python train.py --encoder_arch="mlp_mixer" --model="model that answers yes/no questions on an image's attributes" --dataset="photos of plants and fungi (iNaturalist)" --train_examples=45211 --image_size=96 --crop_scale_min=1 --horizontal_flip=true --translate=0.12 --questions_per_image=8 --encoder_norm="layernorm" --encoder_norm_position="post" --encoder_activation="gelu" --encoder_mlp_ratio=4 --encoder_parallel_block=false --encoder_inner_norm=false --encoder_moe="soft" --encoder_num_experts=16 --encoder_moe_every=2 --encoder_expert_mlp_ratio=0.5 --encoder_slots_per_expert=2 --encoder_shared_expert=true --encoder_patch_size=[12, 12] --encoder_layers=6 --encoder_width=128 --fusion="cross_attention" --fusion_encoder_width=192 --fusion_encoder_layers=8 --fusion_encoder_norm="layernorm" --fusion_encoder_norm_position="pre" --fusion_encoder_activation="gelu" --fusion_encoder_head_dim=64 --fusion_encoder_fused_qkv=false --fusion_encoder_bias="all" --fusion_encoder_qk_norm=false --fusion_encoder_layer_scale_init=1.0 --fusion_encoder_parallel_block=false --fusion_encoder_moe="top_k" --fusion_encoder_num_experts=32 --fusion_encoder_moe_every=1 --fusion_encoder_expert_mlp_ratio=0.5 --fusion_encoder_experts_per_token=2 --fusion_encoder_shared_expert=false --fusion_encoder_positions="rope" --fusion_encoder_cross_attention_every=2 --residual_init="zero_last" --optimizer="soap" --beta2=0.95 --lr=0.0029 --beta1=0.9 --shampoo_beta=0.95 --eps=1e-08 --precondition_frequency=10 --max_precond_dim=1024 --one_sided=true --adamw_lr_other_params=0.0018 --steps=12600 --batch_size=64 --epochs=17.8 --lr_schedule="wsd" --decay_fraction=0.4 --final_lr_fraction=0 --warmup_steps=2520 --weight_decay=0.07 --adamw_weight_decay_other_params=0
Rows from expert 22 of block 3 of the fusion encoder, named by matrix and row number. Rows with one number belong to one neuron. Each number is 128 + 32 x the weight over its row's rms, rounded and kept within 0 to 255. All counts start at 0. After the name is the row's rms in percent of the matrix's.
# up: expert up (fusion_encoder.blocks.3.mlp.up, 32x96x192), inputs 0-63
# down: expert down (fusion_encoder.blocks.3.mlp.down, 32x192x96, transposed), outputs 0-63
up.17 128 [134 129 162 105 104 129 106 126 105  81 135  93 193 152 137 125 137 167 114 178  75  98 134 198 167 138 109 131 126 140  89 122 137 121 183 118  96  41 139 176 133 154 144  72 166  95 134  89 151 158 139 116 122 115  83 140  79 187 121 155 124 108  64 120]
up.18 067 [106 137  61 145 130 173 162 198 142 175 158 127  77  61 146 122 125  84 192  94 130 162  89  83 152 138 136 104 159  88 113 112 141  81 161 195  97 154  96  69 119 186 129 136 121 126 104 155 115 109 199 137  63  77 128 122 154 111 125 154 161 120 126 111]
up.19 113 [105 168 108  86 125 148  60 131 137  70 151 123 178 166 140 124 102 131 104 188 105 110 134 182 181 139 152 156  77 182 122  89 172 160 173 145 133  95 125 116 119  87 192  98 134  80 138 111 118 162 170 123  99 140 128 166  89 155  88  85 142  92 125 191]
up.20 090 [112  77  88 134 119  94 162  76 136 173 183 146 127 126 146 114 131 107 156  89 160 152 104 108  49 161 152 119 176  92  90  99 169  98  49  97 145  97 155 146  67 163 100 191 148 165 132 200 150 117 165 119 164 118 145 100 180 110 138 168 139 185 184  42]
up.21 090 [ 97 190 146 137  67 143 127 101  94 130 116 129 117  85 108  95 115  84 145  99  99  92 131  89 153 209  96 117 136 128 110 146  38 144 130 117 142 189 137 135 121  77 144 148 124 146 115 127 126 111 115 137  68 178 110 106 123 132 104 124 113 120 146 155]
up.22 123 [115 127 179 129 121 135 102 115 163  90 137 134 138 155 136 145  84 146 143 143 115  86 175 135  99 140 132 179 121 123 142 116 172 143 129 136  95 101 118 180  85  70 130 141 137 156  88 155  87 154 121  91 161 124 101 151 137 201 119 104  89 110 140 135]
up.23 078 [110 129 167  34  83 126 124 147 174 118 163 182 146 148 154  77 102 119 125 108 107 151 141 126 118 179 187 182 129 133 147 120 158 112  49 112 175 123 147 109 132 124 136 129  84 104 105 152 157  97 122 160 103 104 111 135  95 146 167 129  97 174 135 105]
up.24 089 [127  83  84 157 137 114 189  58 134 150 114 128 131 136 118 115 138 164 149 107 118 179  90 104  61 136 142 116 178 105  93  90 182 115  44  73  94 179 119 170 144 153  89 150 145 204 138 115 168 133 108 148 180 126 140 133 172 157 200 172 134 136 151  52]
up.25 084 [166 183 168 101 133  84 141  76 150 129  94 130  92  73 120 180 128  80 123  75 150 177 155  88 101  80 116 148 119 144 160  79 136 179 158  98 119 132  83 117 154 154 112 108 166 124 128 140 156  87 113 139 110 186 102  68 177  85 103 149 143 150 159  80]
up.26 079 [ 68  91 110 118  82 120 148 162 110 159 107 166 143 104 107 126 143  80 144 138 195 172 128 116 106 158 196  97 150 135  96  99 183  97  90 144 134 150  82  62  98 146 121 152 117 137 133 173 125  98 119 149 149 107 136 105 139 101  98 139 148 137 175 121]
up.27 123 [182 183 165 134  88 160  98 128 132  50 158  67 144 108 163  88 106 131 163 113 132 148 157 199 180 199  92 139 100 194 147 120 109 137 116 101 136 150 111 105 147 170 150  63 146 105 111 105  94 214 157 143 138 156 161 154 120 145  76 106  68 127 110 143]
up.28 065 [109  95 104 154 131 111  89 197 160 166 183 105 125  97 185 136 181 110 144 100  91 159  59 133  87 139 177  99 172 119 116 117 159 115 138 149 120 118 109 202 174 157  86 165 128 150 104 103 148 154 154 114 182 116 155 129  75 144 121 159 136 179  93  61]
up.29 070 [165 137 152 134 116 170 172 134 140 133 143 150 106  79  92 146 175 115 149 101 194 121 153  56  96  99 142  93 186 108 115 138 133 136 113 151 162 169 154  92 116 120 111 121  63 142 129 164 166  88 108 148 128 102 143 102 172 124  90 159 110 153 160  90]
up.30 071 [111 119  93 111 107 137 173 207 134 142 159 160 112 117 170 143 149 139 131  96 148 117 121 147 170 178 110 137 122 152 196  84 125 112 132 118 138 137 117 132 156 155  90 146 131 129 105  85 115 115 144 119 117 118 188  95 134  50 117 123 192 135  50 115]
up.31 138 [166 100 166 146 130 138 162 130 153 118 144 203 131 133 113 136 139 200 120 184 124 102 198 138 106  94 123 137 131 178 108 129 197 155 120 118 169  88 187 130  78 104 172 122 173  92 171 109  73 173 129 144 119 118 138 126 102 111 172 118 165 153 122 138]
up.32 113 [162 176 126 126 141 140 149 105  91 161 132 113  97  73 110 112 158 122  85 126 128 157 159 139 117 106 130 111 130 172 182 149  91 135  86 158 175 172 120 104 179 135 121 177 131 128  97 145 110 144 140 154 102  94  98 119  71 137  63 200  94 138 138 131]
up.33 150 [145 114 156 129 102 121 116 116 179 121 148 185 102 125 126 168 163 208 140 119 156  77 127 114 120  72 106 149  96 157 128 107 132 135  94 180 130  81 182 137 136 129 119 105 138  96 142  92 152 196 130 133 156  72 171 143 136 142 160 131 162 106 133 147]
up.34 084 [133 136 118 158 150 126 148 109 133 193 111 140 120  90  55 120 177 104 132  38 128 117 141 140  96 158 128  97 111 140  82 124 163 127 106 154  90 144 154 120 133 142 112 203 128  99 107 151  85 166 145 136  74 129  55  84 153  94  99 173  96 118 143 125]
up.35 099 [146 141 131  87  83 126 205 206 133  97 164 168 111 145 119 169 150 169 111  88 129 138 148 166  93 109  98 191 165 119 104 123 118 116  94  61 173 139 115 160 109 192 145 113 116 140 186 163 113 184 136 159 154 102 171 138 104 159 120 188 127 137 115  78]
up.36 122 [150 128 190 106 114 156 105 134 115 107 147 143 155  77 104  68  92 152 152 206 149  99 163 157 163 142  98 113 102 210  93 114 164 124 177 214 150 112 163  87 124 107 211 115 153  49  81 148  86 146 188 151 108 127 114 173 102 144 123 113 127 129  93 177]
up.37 098 [130 122  66  48 110  65 195 152 143 123 114 158 100 165 112 121 112 127 140  75  98 138 110 127 138 165 163  89 157 102 149  53 161 117 100 108  76  96 183  91 188 124  98 109 114 137  67 176 146 168 116  96 136 164  80 153 148 114 201 126 119 147 170 114]
up.38 074 [ 79 151  98 111  98  77 125 163 113 143  96 111 143 110 198 168 199 174 158  94 133 130  90 165 133 116 196 136 166 125 165 164 119 100 108  59 127 102 143 125 120 159 105 128 107 236 143 129 177 118 109 135 107 121 162 123 127  69 167 131 142 170 103 126]
up.39 089 [ 81 115  69 113 129 162 144 144  72 172 134 100 143 117 118 108 164 122 178 144 127 153  70 124 129 124 167 155 158 113 151 108 147 112 174 130  97 122 169  71 171 117  95 127  58 123 103 158 136 102 153 118  85 169  68  81 178 120 134 116 113 166 129 132]
up.40 109 [145 120 176 104 111 194 156 202 132 111 123  99 137 100  75 101 137 142  98 185  83 113 148 103 129 145 128 157 127 176 171 145  99 174 160 124 199 150 155 123 138 116 167 149 171  80 147 137  84 182 117 193  80 102 131 109  88 137 107 153  94 116 142 143]
up.41 053 [ 78  81  79 132 134 121 154 120 132 187 163 173  81 122 131 129 108 135 186 110 169 117 113  96  67 106 178 161 172 100 137  81 157  90  90 158 102 128  89  90 157 118 135 148  91  90  67 142 105 105 128 138 112 100 114 140 188 114 163  78 157 146 182  96]
up.42 098 [146 101 170 180 116 121 148 113 132 143  71  97 122 135 116 104 118  63 121 146 104 141 147  79 133  99  90 137 134 142 137 141 134 149 112 115  85 168 173 152 144 126 106 132 121 170 144  78 108  65  59  93 118  96 108  84 126  78 157 134 133 123 122 160]
up.43 138 [150 183 139 121 102 150 158  76  86 110 151 144 141 134 115 100  99 140  54 121 132 201 124 158 149 132  90 179 115 132 157 147 126 145  83  60 166 122 125 108 109 104 119  93 126 112 180 148 190 131 101 130 105 151 145 166 113 156 127 175  45 130 161 140]
up.44 071 [155 110  73 204 135 132 134 109 127 149 138 194  78 151 130 101 131 171 174 117 145 142 110 157 130  93 103 118 148  75 125 152 125 103  64 118 194  83 176  96 166 167  90 163 199 126  92 168 151 145 174 146 123 107 171 151 130 164 148  70 100 176  41  83]
up.45 080 [133 109 114 157 148  80 181  70 164 158 166 167 100 212  87 111 105  90  99  70 142 123 114 154 108 143  93 137 151  44  85  86 171 107  78 129 191 120 150 136 139 165  88 110  92 140 159 150 103 124 176 160 190 125 154 123 135 135 120 168 127 163 141  95]
up.46 066 [107 120  62 147 129 107 160  90  84 175 171 130 145 126 164 148 134 108 148  83 162 166 112 121  78 117 155  98 175  65 115  90 134  62 100  93 144 144 105 110 114 192 109 166 164 137 140 138 147 136 178 143 130 126 114 109 154 101 113 140 179 186 137  52]
up.47 080 [163 122 171 131 166  95 160 153 148 135  60 120 150 140 117 144 118  80 117  83 123 158 160  94 101 114 152 132 111 167 179  57 141 174 151 101 107 183  89 110 177 156  98  76  99 141  93 125 156  94 128 163 132 132 112  75 170 108 125 190 139 147 109 127]
up.48 120 [171 172 113 109 167 123 124 129 110 110 102 106 128 118 138 130 125 134  88 143  97 170 133 135 153 124  81 162 101 142 139 132  59 152 107 125 162 134  70 127 189 158 161 105 117 101 143 109 165 115 138 126 162 169  95 141  98 169  61 180 111 113 146 165]
up.49 091 [ 80  77  79  99 129 164 169 159 109 160 164  66 109 174 124 177 156 125 126 120  99 113  74 184  98 111 170 125 178 132 111 103 181  69 111 108 145 124 105 143 144 151 136 146 142 149 156 156 109 135 188 155  91 136 199 128 135 139 144 143 119 116 114 111]
up.50 113 [169 128 227  88 121 153 115 134 134  97 105 161 136 112 115 155 116 203  94 203  93 102 182 130 115  64  92 163  85 160 135 123 157 173 114 142 179 126 156 183 127 135 178  96 187 117 141  99 110 173 158 144 149 129 133 166  79 145 196 149 156  80 150 172]
up.51 100 [ 79 128 120 117  81 140 138 146 115  82 116 165 148 157  95 115 140 150 171 137 139 180 139 115 123 143 136 144 156 149 137 131 118 117 134  85 164 135 177 126  88  63  53 103 115 121  88 105 204 157 113  70 172 155 128 172 180 168 199  64 112 105  91 137]
up.52 121 [111  79 118 140 133 120 183  70 108 168 140 152 103 108  96 123 133 143 179 124 167 137 119 143  52 165 126 114 185  97  92 117 182  71  95  85 123 156 125 142  65 164  90 185 144 177 138 151 155 144 192 131 186 141 131 132 140 144 124 140 139 149 146  89]
up.53 088 [155 115  91 124 213 149  88 176 180  98 110 134  82 191 109 139 121 101 159 149 180 150 161 133 121 124 134 148  95  92 189 144 121 118 115 160  96 168 108  86 112 200 121 100 127 102 158 119  67 170 153 204 151 114 151 155 116 116  71 125 111 141 201 140]
up.54 072 [130 143 113 195 136 109 121 125 141 170 154 134 113  99 124 106 141  49 146  85 122 104  90 102  95 147 174  79 179 130 145 106 184 108 171 156  97 132  76 112 141 126 163 225 144 134  78 166 118  64 135  92  87 124  91  36 184  63  78 115 122 105 120 101]
up.55 120 [169 182 122 114 105 198  78 189  99  89 151  85  93 135  62 179 139 172  94 124 120  68 120 184 174 114 105 140 115 133 107 189 119  92 107  97 105 129  61 156 161 133 176 128 140 127 143 110 106 165 131 104 106 143 109 177  88 165 128 114 128 106 132 160]
up.56 080 [178 107  87  83  79 114 172 130  90  86 105 128  84 126 131 128  93 175 144 151 105 162 156 136 103 133 154 112 152 115 166 142 104  94 111  62 155 112 166  90 175 100 124  63 104 133 130 153 161 109 136  99 138 155 112 126 156 204 194  88  48 180 109 101]
up.57 117 [153 166 134  69 148 139 102 163 140  90 154  80 203 168 143 113 172 112  91  71  73 131 129 133 171 100  69 165 140 144 144 144 106 140 138 138 205 119 133 147 134 101 128  93 117 121 164  94 150 120 127  79 132 130 169 199  90 180  68 148  91 125 113 169]
up.58 146 [161 161 114 120 165 108 127  80  93 129 135 126 133  95  92 119 153 149  53 109 119 168 120 147 156  68  94 151 109  93 112 112  93 158  75 125 204 143 124 153 194 135 126 127 120 139 140 120 149 159 141 141 151 137 140 110 108 151  90 155 114 139 126 138]
up.59 151 [163 169 133  95 151 102 186  86 124 127 113 141  92  95 103 167 188 174  96 119 100 155 120 160 107  69 137 138 137 100 143 105 117 127  69  85 177 139 148 140 183 135 101 156 164 174 163 123 140 148 137 107 185 173  96 124  61 165 175 173  96 145 153  80]
up.60 055 [ 76  83 110 134 173 113 170 128  43 216 178 153 123 172 184 116 124 123 111  72 154 120  97 131 134 135 129 120 133 125  98  92 144 122  61 143 154 156 144 110 235 178 118 140 103 156 116 124 146 103 147 124 138  49 150 153 112 116 120 160 172 136  77 140]
up.61 115 [ 94 109 117 120 108 155 141  79 150 116 114 137 147 148 108  97 153 164 133 169 120 129 118 108  48 134 165 140 150  91 105 113 184  93 117  65 179 137 139 164 112  99 130 134 152 214 147 126 121 141 110 127 191 163 138 124 130 171 190 133 163 179 129  89]
up.62 110 [208 193  97  82 155  98 164 148 184 121 143 154  82 141 133 183 167 108 115 119 114 162 126  86 101  89  98 123 135 102 161 134  89 154  85 112 197 109 142 138 164 141  85 120 167 135 175 128 115 173 176  86 161 136 132 108 111 164 112 189 113 157 177  89]
up.63 072 [ 90 121 118  96 152 124 123 125 177 115 154 168  69 174  74  95  95 154 183 105 186 160 119 149  99 165  88 105 117  99 151 126 208  88 123  97 104 140 191 109 111 125 105 115 107 110 138 179 108 110 138 173 200 159  37 161 165 133 154 123 109 113 164 102]
up.64 128 [ 63 133 114 126 110 117  50 117  89 131 179  74 111 105 142  77 113 150 129 151 117 129 105 127 160 144 148 136 161 139 139 171  55  82 117 116 101  95  86  78 123  66 144 145  87 130  68 154 129 153 150  53 167 205  89 149 113 136  79 102 115 188  59 162]
up.65 072 [154 119 157 112 141 122 174 111 145  91 160 206 119 125  79 160 177 121 149  99 115 152 138 161 108 119 140 130 141 158  92 128 153 131 116  54  99 159 132 123 124 132 110 141 116 128  96 128 130 173 100 106  88 183  98 129 170  97 153  67 159 157 135 124]
up.66 098 [ 89 134 145 121 120 155 173 134 148 142  99  83  67  95  91 139 111 129 173 141 136 116 158  81  82 114 149  95 126 138 118 151 119 128 116 180 105 145 131 111 129 139 132 127 183  79  66 172 138  99 118 123 147  99 132 137 127  59 148 137 161 121 171 100]
down.17 157 [109  72 143 115 156 126 131 136 146 109 127  85  78 132 167 162 125 151  89 164  99 127 136 106 202  84 111 148 117 143 143 117 137 104 179 134 102  68  76 194 154  96 163 101 153 168 139 117 106 176 142 135  80 125 114 183 107 129 166 132  90 169 183 149]
down.18 059 [124 124  82 161 111 147 138 149 132 131 156 125 141 114 124 122 158 147 137  97 159 128 140  94  78 146 129 134 107 166 118 133  93 170  43 109 202 144 194  52  92  95  98 136 110 159  79 132 184 112 116  91 125 158 164  91 174 119 130 117 130 134  63 121]
down.19 110 [ 98  79 133 113 122 152 135 172 100  98 129  96 116  85 117 143 151 161 104 150  73 137 119  57 164  87 134 114 134 171 164 128 114 160 159 137 130 159 178 148 142  80 126 100 126 168 119 138 113 173 165 170  55 150 124 154 108 104 176 126  94 168 123 125]
down.20 110 [ 89 128 106 153 113 149 164  99  98 161 109 133 104 143  76 135 124 131 163 129 154 134 114 124  80 158 122  95 139 122  88  76 177 120 141 118 106 152 134  82 182 176 104 135 137 111 108 177 179  92 126 134 140 175 159  63 205 125 129 174 145  74 129  95]
down.21 095 [188 130  92 119 144  86 101 137  68  85 169 132 129 134 125 193 149 153 100 144  93  99  96 154 138  94 169 134 109  72 160 185 141  59 125 132 168  74 125 147 126 116 111 162 162 189 159 101 200 189  88 163 124 128 112 181  75 139 110 137 124 114 149 173]
down.22 122 [130 159 134 178 144 103 152  90 147 198 119 171  80 130 109 121  90 107 125 122 132 127 150 131 173 144 122 124 113 128 141 103 168 133 127 161 129 154 116 121 123 121 214 151 117  67 169  92  78  88 112 201 141  96  88 103 142  86 150 137 141  85 168 103]
down.23 095 [127 102 137  74  93  90 129 140 116 103 158 113 105 134 144 222 161 138 129  56 130  85 149  98 139  82 125 158 148 124 153  95 124 136 124  75 150 124 118 158 105 116  60 148 178 186 179  94 117 133 128 112 132  93 167 126 122  98 147 145 143 144 201  86]
down.24 091 [132 149  99 217 135 191 151 126  96 164 122 168 106 151  88  94  82 142 159 165 158 133 131 148 123 165 108 110 120 122 112  63 134 108 120 111 130 115 115 106 135 151 133 125 139 109  86 159  83 102 133  81 169 109 136 107 188 112 122 170 124 109 105 118]
down.25 063 [120 171 122  87 145  70 138 124 123  63  69 124 124 123 103 131 115 147 143 139 114 166 106 178 129 130  93 144  99 106  87 165  93 143 135 123 175 159 146 113 152 104 107 170 108  97 129 104 181  90 128 115 135 205 133 167 100 180  85 106  84 132 187 122]
down.26 085 [137 134 117  86 107  94 168 123  96  88 138 144 107 129 109 126  68 195 196 131 155 118 184 155  97 153 112  96 135 121 142 126 177  83  83 117  87 140 162  93 175 181  87  98  92 139  81 152 137 111 138 148 110 177 106  98 123 147 183 171 143 153 102  88]
down.27 123 [151  64 125 123 127 148 119 141 167 155 142  67  94 115 148 185 150 145 114 122  68 157 135  61 170  76 168 144 107 148 177 104  79 118 171 152 119 161 126 156 154 104 167 146 170 187 150 119  66 172 105 151  52 103 132 176 104 119 132 125 105 138 134 144]
down.28 075 [148  85 127 175 168 148 151 118 138 139 145 142 131 175  95 112  70  90 161 112 136 140 106  88 162 115 131 101  93 104 130 129 117 162 148 121  91 151 155 116 109 139 128 118 120 175 166 107 104 104 154  71  92 149 141  79 199 153 130 141 119 100 136 104]
down.29 080 [121 101 159  91 135 122 164 118 188  68 157 124 152  97 145 119  99 115  47 124 135 110 199  82 124 105  47 166 115 156 145 186 123 204 139 160 149 136 140 140  82 112 130 125 124  39 161 120 134 109 106 103 170 153 117 129 106 134 167 110  78  74 119  81]
down.30 084 [ 88 108 109 141 133 164 171 187 132 165 134  78 105  79  71 136 139 114 196 184 121 140  87 144 123 146  89 133 114 158 106 152 164  96 146 163 125  91 127 103 128 135 159 123 153  99  77 171 170  90 161 119 156 144 123 129 161 146  86 188 103  91 126 128]
down.31 132 [101 153  91 109 111 130 128 173 187 103  79  96 114 178 114 100 148 103 125 128 119  87 114 120 159 164 130 141 169 122 114 198 162  82 142 116 181  85 116 160 169 149 135 132 144  95  96 141 105 128 157 198 107  87 123 173 116 157 154 116 138 103 183 153]
down.32 137 [160 142 164 139 123 108 133 110 143 112 104 127 147 127 169 150 205 127  96 114  80 120 162 145 153 113 170 114 147 153 131 174  69 102 131 102 144 188 136 165 109 105 108 137 131 180 160  96 159 155  99 149  67 128 188 166  58  97 139 127 135 122  90 138]
down.33 155 [144 139 124 126 170 111 109 150 102 135  72  71 105 137 136 137  87 152 119 130  97 156 154 148 146 121 104 154 104 101 109 116 128 124 114 147 153 105 141 157 134 111 146 109 146 142 136  88 100 154 169 167 187  64 105 188  91 130 129 158  72 131 163 145]
down.34 073 [119 128 115 133 120  92  68 131 135  98  69 108 120 154 113 114 127  82 153 153 128  90 182 132 145 169 158 122 108 148 132 129 164 116 102 122  94 141  56 120 169 115  88 123 160 130 106 127 176 112 121 151 166 172 127 130 148 182 128 107 154 108 141 142]
down.35 092 [145 110  99 186 105 169 138 158 157 227 152 125  99  61 123 154 181 172 160 130 115 124 111  74 129 113 171 117 119 106 125 115  99  96 154 181  96 164  85 127 181 142 146 162 182 127 105 164 121 146  55 100  68  48 121 110 170  75  82 169 151 106  54 135]
down.36 093 [ 78  93 110 177 139 138  85 197 154 112 127  86 162  89 110 147  98 136 115 130  54 149 105 124  92 102 193 148 174 158 148 102 154 135 120 153 132 121 120 123 162 121 133 143 142 164 119  76  92 201 164 136 106  79 105 138 139  96 126 124 102 106 114 213]
down.37 101 [112 152  95  86 141 136 160 170 165 152 177 153 104 134 169 143 117 145 157 167 145 119  86 121 111 123 145 228 138 130 117 139 103  94  92 132 158  85 103 132  71 152 111 129 136 106 139 129  98 178 139 144 177 161 150 186 111 109  63 134  85 132 167 173]
down.38 080 [112 126  99 146 174 153 132 153 119 145 158  56 117 125 177  93  76 153 110 110 107 182 108 108 143 156  63 176 146  86 135 124 152 107 162 168 142 109  75 141 154 119 169 136 119 109 121 150  87 128 123 117 161 124 137 160 135 143 162  89 129 113 167 124]
down.39 093 [180 125 151 129  80  95 127  78  64 111  92 200 108 104  83 148 107 158 128 110 170  89 114 124  67 150 106  90 162  79 156 134  94 110  46  78 175 143 160 106 104 109  56  90  84 175 128 108 146 113 124 104  97 168 122  98 174 136 182 168 148 114  99 120]
down.40 121 [166 191 152 144  63 112  88  97 105 124  79 135 178 156  81 146 188 120 101 153 127  69 161 128 140 128 167 120 161 173 125 151  70 107  81 103 151  94 145 132 136 111 154 132 198 161 119 134 151 129  71 154  73 116 173 140 130 108 102 123 134  78  91 165]
down.41 055 [120 123 144  65  59  92 101  81 125 135 158 196 130 118 110  90 125 119 104 200 171  93 149 146  72 160  68  85 157 152 121 114 123 156 138 137 137 153 175 113 139 113 104  73 115 106 107 129 171 116 162  71 215 207 119  83 133 149 128 133 136 139 100 126]
down.42 125 [ 99 144 104 119 104 150  85 135 177 132 149 168  97 115  75 110 118 165 167 153 191 103 102 151  62 179 123 137 105 128 132 171 142  96 101 104 119 118 129  81  99 151  72 133 159 105  94 146 165  88 108  93 176 181 124  82 193 155  80 125 173 125 118 114]
down.43 136 [175 143 187  84 139 125 103 146 113 101 100 120 144  88 184 163 112 151 102 156 100 153 186 132 141  75 132 171 102 137 190 118  73 161 121 133 154 160 134 169  91 166 170  58 111 128 181  73 119 187 129  86 167 133  77 147  66 142 137 139 111 170 135 119]
down.44 073 [114  80 180 131 154 113  83 146 127 109 154  95 126  42 161 188  64 154  95 213  99 143 152 122 167  91  87 162  79 129 164 108  96 130 164 150  88 103  86 162 138 153 139 103 162 128 178 118  93 158 139  88 180 162 123 103 136 107 140 154 165 156 171 142]
down.45 083 [ 92 123 115 105  77 151 205 130  90 135 165 122  60 147 132 125 145 198 158 125 154 128  99 120 113 148 124 134 160  79 104 100  87  49 105 104  96 140 132 135 145 173 108  93 121 174  75 184 129 147 175  40 134 152 192 171 146 160 137 165 123 143 121 146]
down.46 070 [144 190 135 144 105 129  91 107 111 137 125 132 125 113  63  95 113 112 170 100 158 123 130 164  94 167 150 102 109  87 104 113 209 122 123 131 113 133 150  67 141 174 106 201 124  88 115 136 143 103 156 168 132 146 105 100 169 161 132  93 168  98 131 121]
down.47 077 [ 42  40  96 165 155 124 141 153 111  63 139  57 145 205 140 118 116 136 117 118  87 127 119 141 135 105 104 153 128  87 135 122 151 137 145 116 162 140 154 161 189  55 124  90 124 178 113 115 178 167 126 127 167 135 140 209 116  99 125 121 104 108 137 145]
down.48 101 [125 194 139 100 130 107 117 159  67 109  69 103 149 129 165 161 189 103 133 124  95 114 125 171 142 127 187 150 135 139 149 146  95 118  96 114 169 180 179 136 136  98 169 112 145 171 157  89 215 137 107 167  87 113 157 172 107  78 183 122 151 131  80 121]
down.49 119 [ 83 151 105 157 123 161 148 154 136 154  98 102 110 124 109  91 166 142 187  97 143 176 109 129 144 166 168  73 101 122 109 103 158 128 153 152  97 164 145  82 137 156  93 118  97 136  62 162 173  80 131 146 103 112 169  79 203 119 144 146 140  81  81 162]
down.50 099 [ 76 112  79  82 156  79 129 141 117 125 131 121  88 137 123 130 147 173 148 135 156 150 110 160 134 134 150 131 164 102 139 126 109  86 115 148 209 143 137 118 123  90  76 126  61 128  91 100 153 157 132 102 154 152 102 158 105 113 105  97 127 132 108 147]
down.51 110 [139 150  97 162 148 149  90 182  97 138  81 138 119 122 113 123  39 144 142 154 125 145 161 159 173 159 148 125 102 154 128 113 142 144 109 173 134 116 124  69 149 142 166 118  82 120 105 101  77 122 113 136 122 105  73 134 123 137  87 165 113 145 114 183]
down.52 126 [ 75  94  75 153 102 106 136 148  99 163 134 170  94 134  90  81 115 175 177 163 171 117 113 115 101 151 147 126 144 119 106  71 151  92  92 148 105  65 153  85 177 138  92 123 102 104  42 162  99 129 111 104 170 121  74 108 197 114 147 146 115 119  74 133]
down.53 098 [135 138 138  84  83 158 162 122 122 142 144 181 147 103 121 157 135 185 119  87  98 166 128 175 133 123 156  82 117 132 144  93  88 100  92  58 131 177 152 110 102 163 101 101 149 149 126 154 146 136  98 140 155 158 164 115 147  99 120 163 125  75 129 147]
down.54 065 [ 73 113 102 172 103 174  98 164 135 147 107  86 138  86 203 115 129 130 115 109 102 166 118 143 105 127 133 153 146 138  72 199 169 126 184 189 119 124 105 135 140 123 146 130  48 129  95  80 179 138 120 148 117 149 128 153 135 123 132 111 110 155 120 113]
down.55 123 [117 139 118 165 116 171 136 166 129 136 104 104  90  92 167 146 140 187 126 198  85 185 110 102 160  89 208 170 131 119  95 111  94 106 107 118  98 140 120 139 137 111 150  83 138 134 122 166  64 155 130 130 119  96 112 128 131 108  86 181 111 159 148 234]
down.56 080 [167 135 146  96  99  93 187 121 162 126 120 200 160 149 137 185 142 139 147 107 145 116 141 123 135 100  67 160 133 155 160 109 109 113 161 125 101 119 103 151 113 138  59  39 142 122 139 152 100 190 124 139 159 179 106 137 122 102 183 159 119 139 132  85]
down.57 103 [187 154 132 102 117 118 146 116  97 138 119 125  96 126 119 112 124 125 133 108 153 140 142 120 140 133 103 121 111 170 181 103  79 136 134 148 111 180 114 121 149 155 120 114 106 131 110 145  70 121 151 175  54 116 139 118 112  74 152 163 200  80  66 162]
down.58 132 [117 144 128  90 108  96 149 128 108 114 168 115 115 101 177 182 177 173 112 128 104 116 126 106 149  94 129 137 153 135 157 137  72  81  93 118 199 122 170 165 119  94 124 124 137 158 152  99 111 192 138  95  87  96 180 197  78 105 162 121 120 183 126 130]
down.59 122 [127  98  83 109 115 108 124 133 129 138 120  87  38 131 148 123  92 136  98 118 129 108 132  93 106 144 113 134 158 107 159 100 104  78 115 122 183 168 110 127 179 129 139 133  80 170 113 139 153 124 153 108 112 135 130 183 104  83 126 176 146 129 141 145]
down.60 067 [141 141 127 128 189 110 161 104 107 146 174  64 129 123 156 131  72 134 189 116 102 201 101 163  85 158 100 134 126 107  83 105 192 133 101 135  91 122 117 119 154 193 120 123  98  95 116 140 207 129 173 121 210 131 105 121 119 126 140 121  96 107 121  95]
down.61 121 [119 120 175 163 170 130 131 162 122 112 109 162  89 140  81 114 103 108 142 163 173 138 100 111 141 174 111  95  69 121 177 121 143 134 178 159 121 122  76  98 159 185 165 123 111  77 120 132 118  73  83 116 151 138 132  70 181 131 109 144 130  66 136 149]
down.62 121 [ 91 115 136 118 113 154 150 154 100 133 105 152 111 110 119 118 132 165 133  78 124 148 124 170 145 117 162 128 124 112 130 111 122 119 123 105 169 159 117 132 136 107 129  81 112 116 114 131 132 121 139 189 114 120 141  74 138  40 158 137 176 120 109 110]
down.63 075 [128 102  95 106 114 127 225 111 120 142 134 187  89 140  82 106 159 147 132  99 199 132 116  93 158 134 108 153 129 151 128 125 134 114  56 125 207  93 167  97 114 144 124 122 144  95  93 150 122 144 152 147 167 145 121  91 111 104 145 167 105 153 155  65]
down.64 104 [160 141 131  91  54 122 103 118 110 147 128 150 160 119 135 196 133 125 137 139 130 117 149 133 187 101 175 165 112 158 206 145  85 121 131  36 121 109 117 126  79 100 145 100 153 163 163 107 105 173 106 152  83 144 163 109 114 190 128 144  95 176 160 153]
down.65 075 [124 140 195 117 129 120 110 113 116 128 118 116 137 138 170 200 126 144 117 170 109 110 165 146 156 100  58 143 140  84 141 161  66 120 170 122 125 131  99 223  84 131 150 117 118 109 150 103 128 117 113 131 124  97 103 159  90 141  86 131 103 119 158 134]
down.66 083 [108 132 120 122 104 100  85 105  67 147 119 126 147 104  94 166 147 139 135 132 145 107 142 154 123 117  98 118  86 174 120 137  80 161 168 165 150 144 160 151  97 104 165 130 119 113 102 146 188 152 185 129 155 113 116 130 118 135 115 115 139 151 105 111]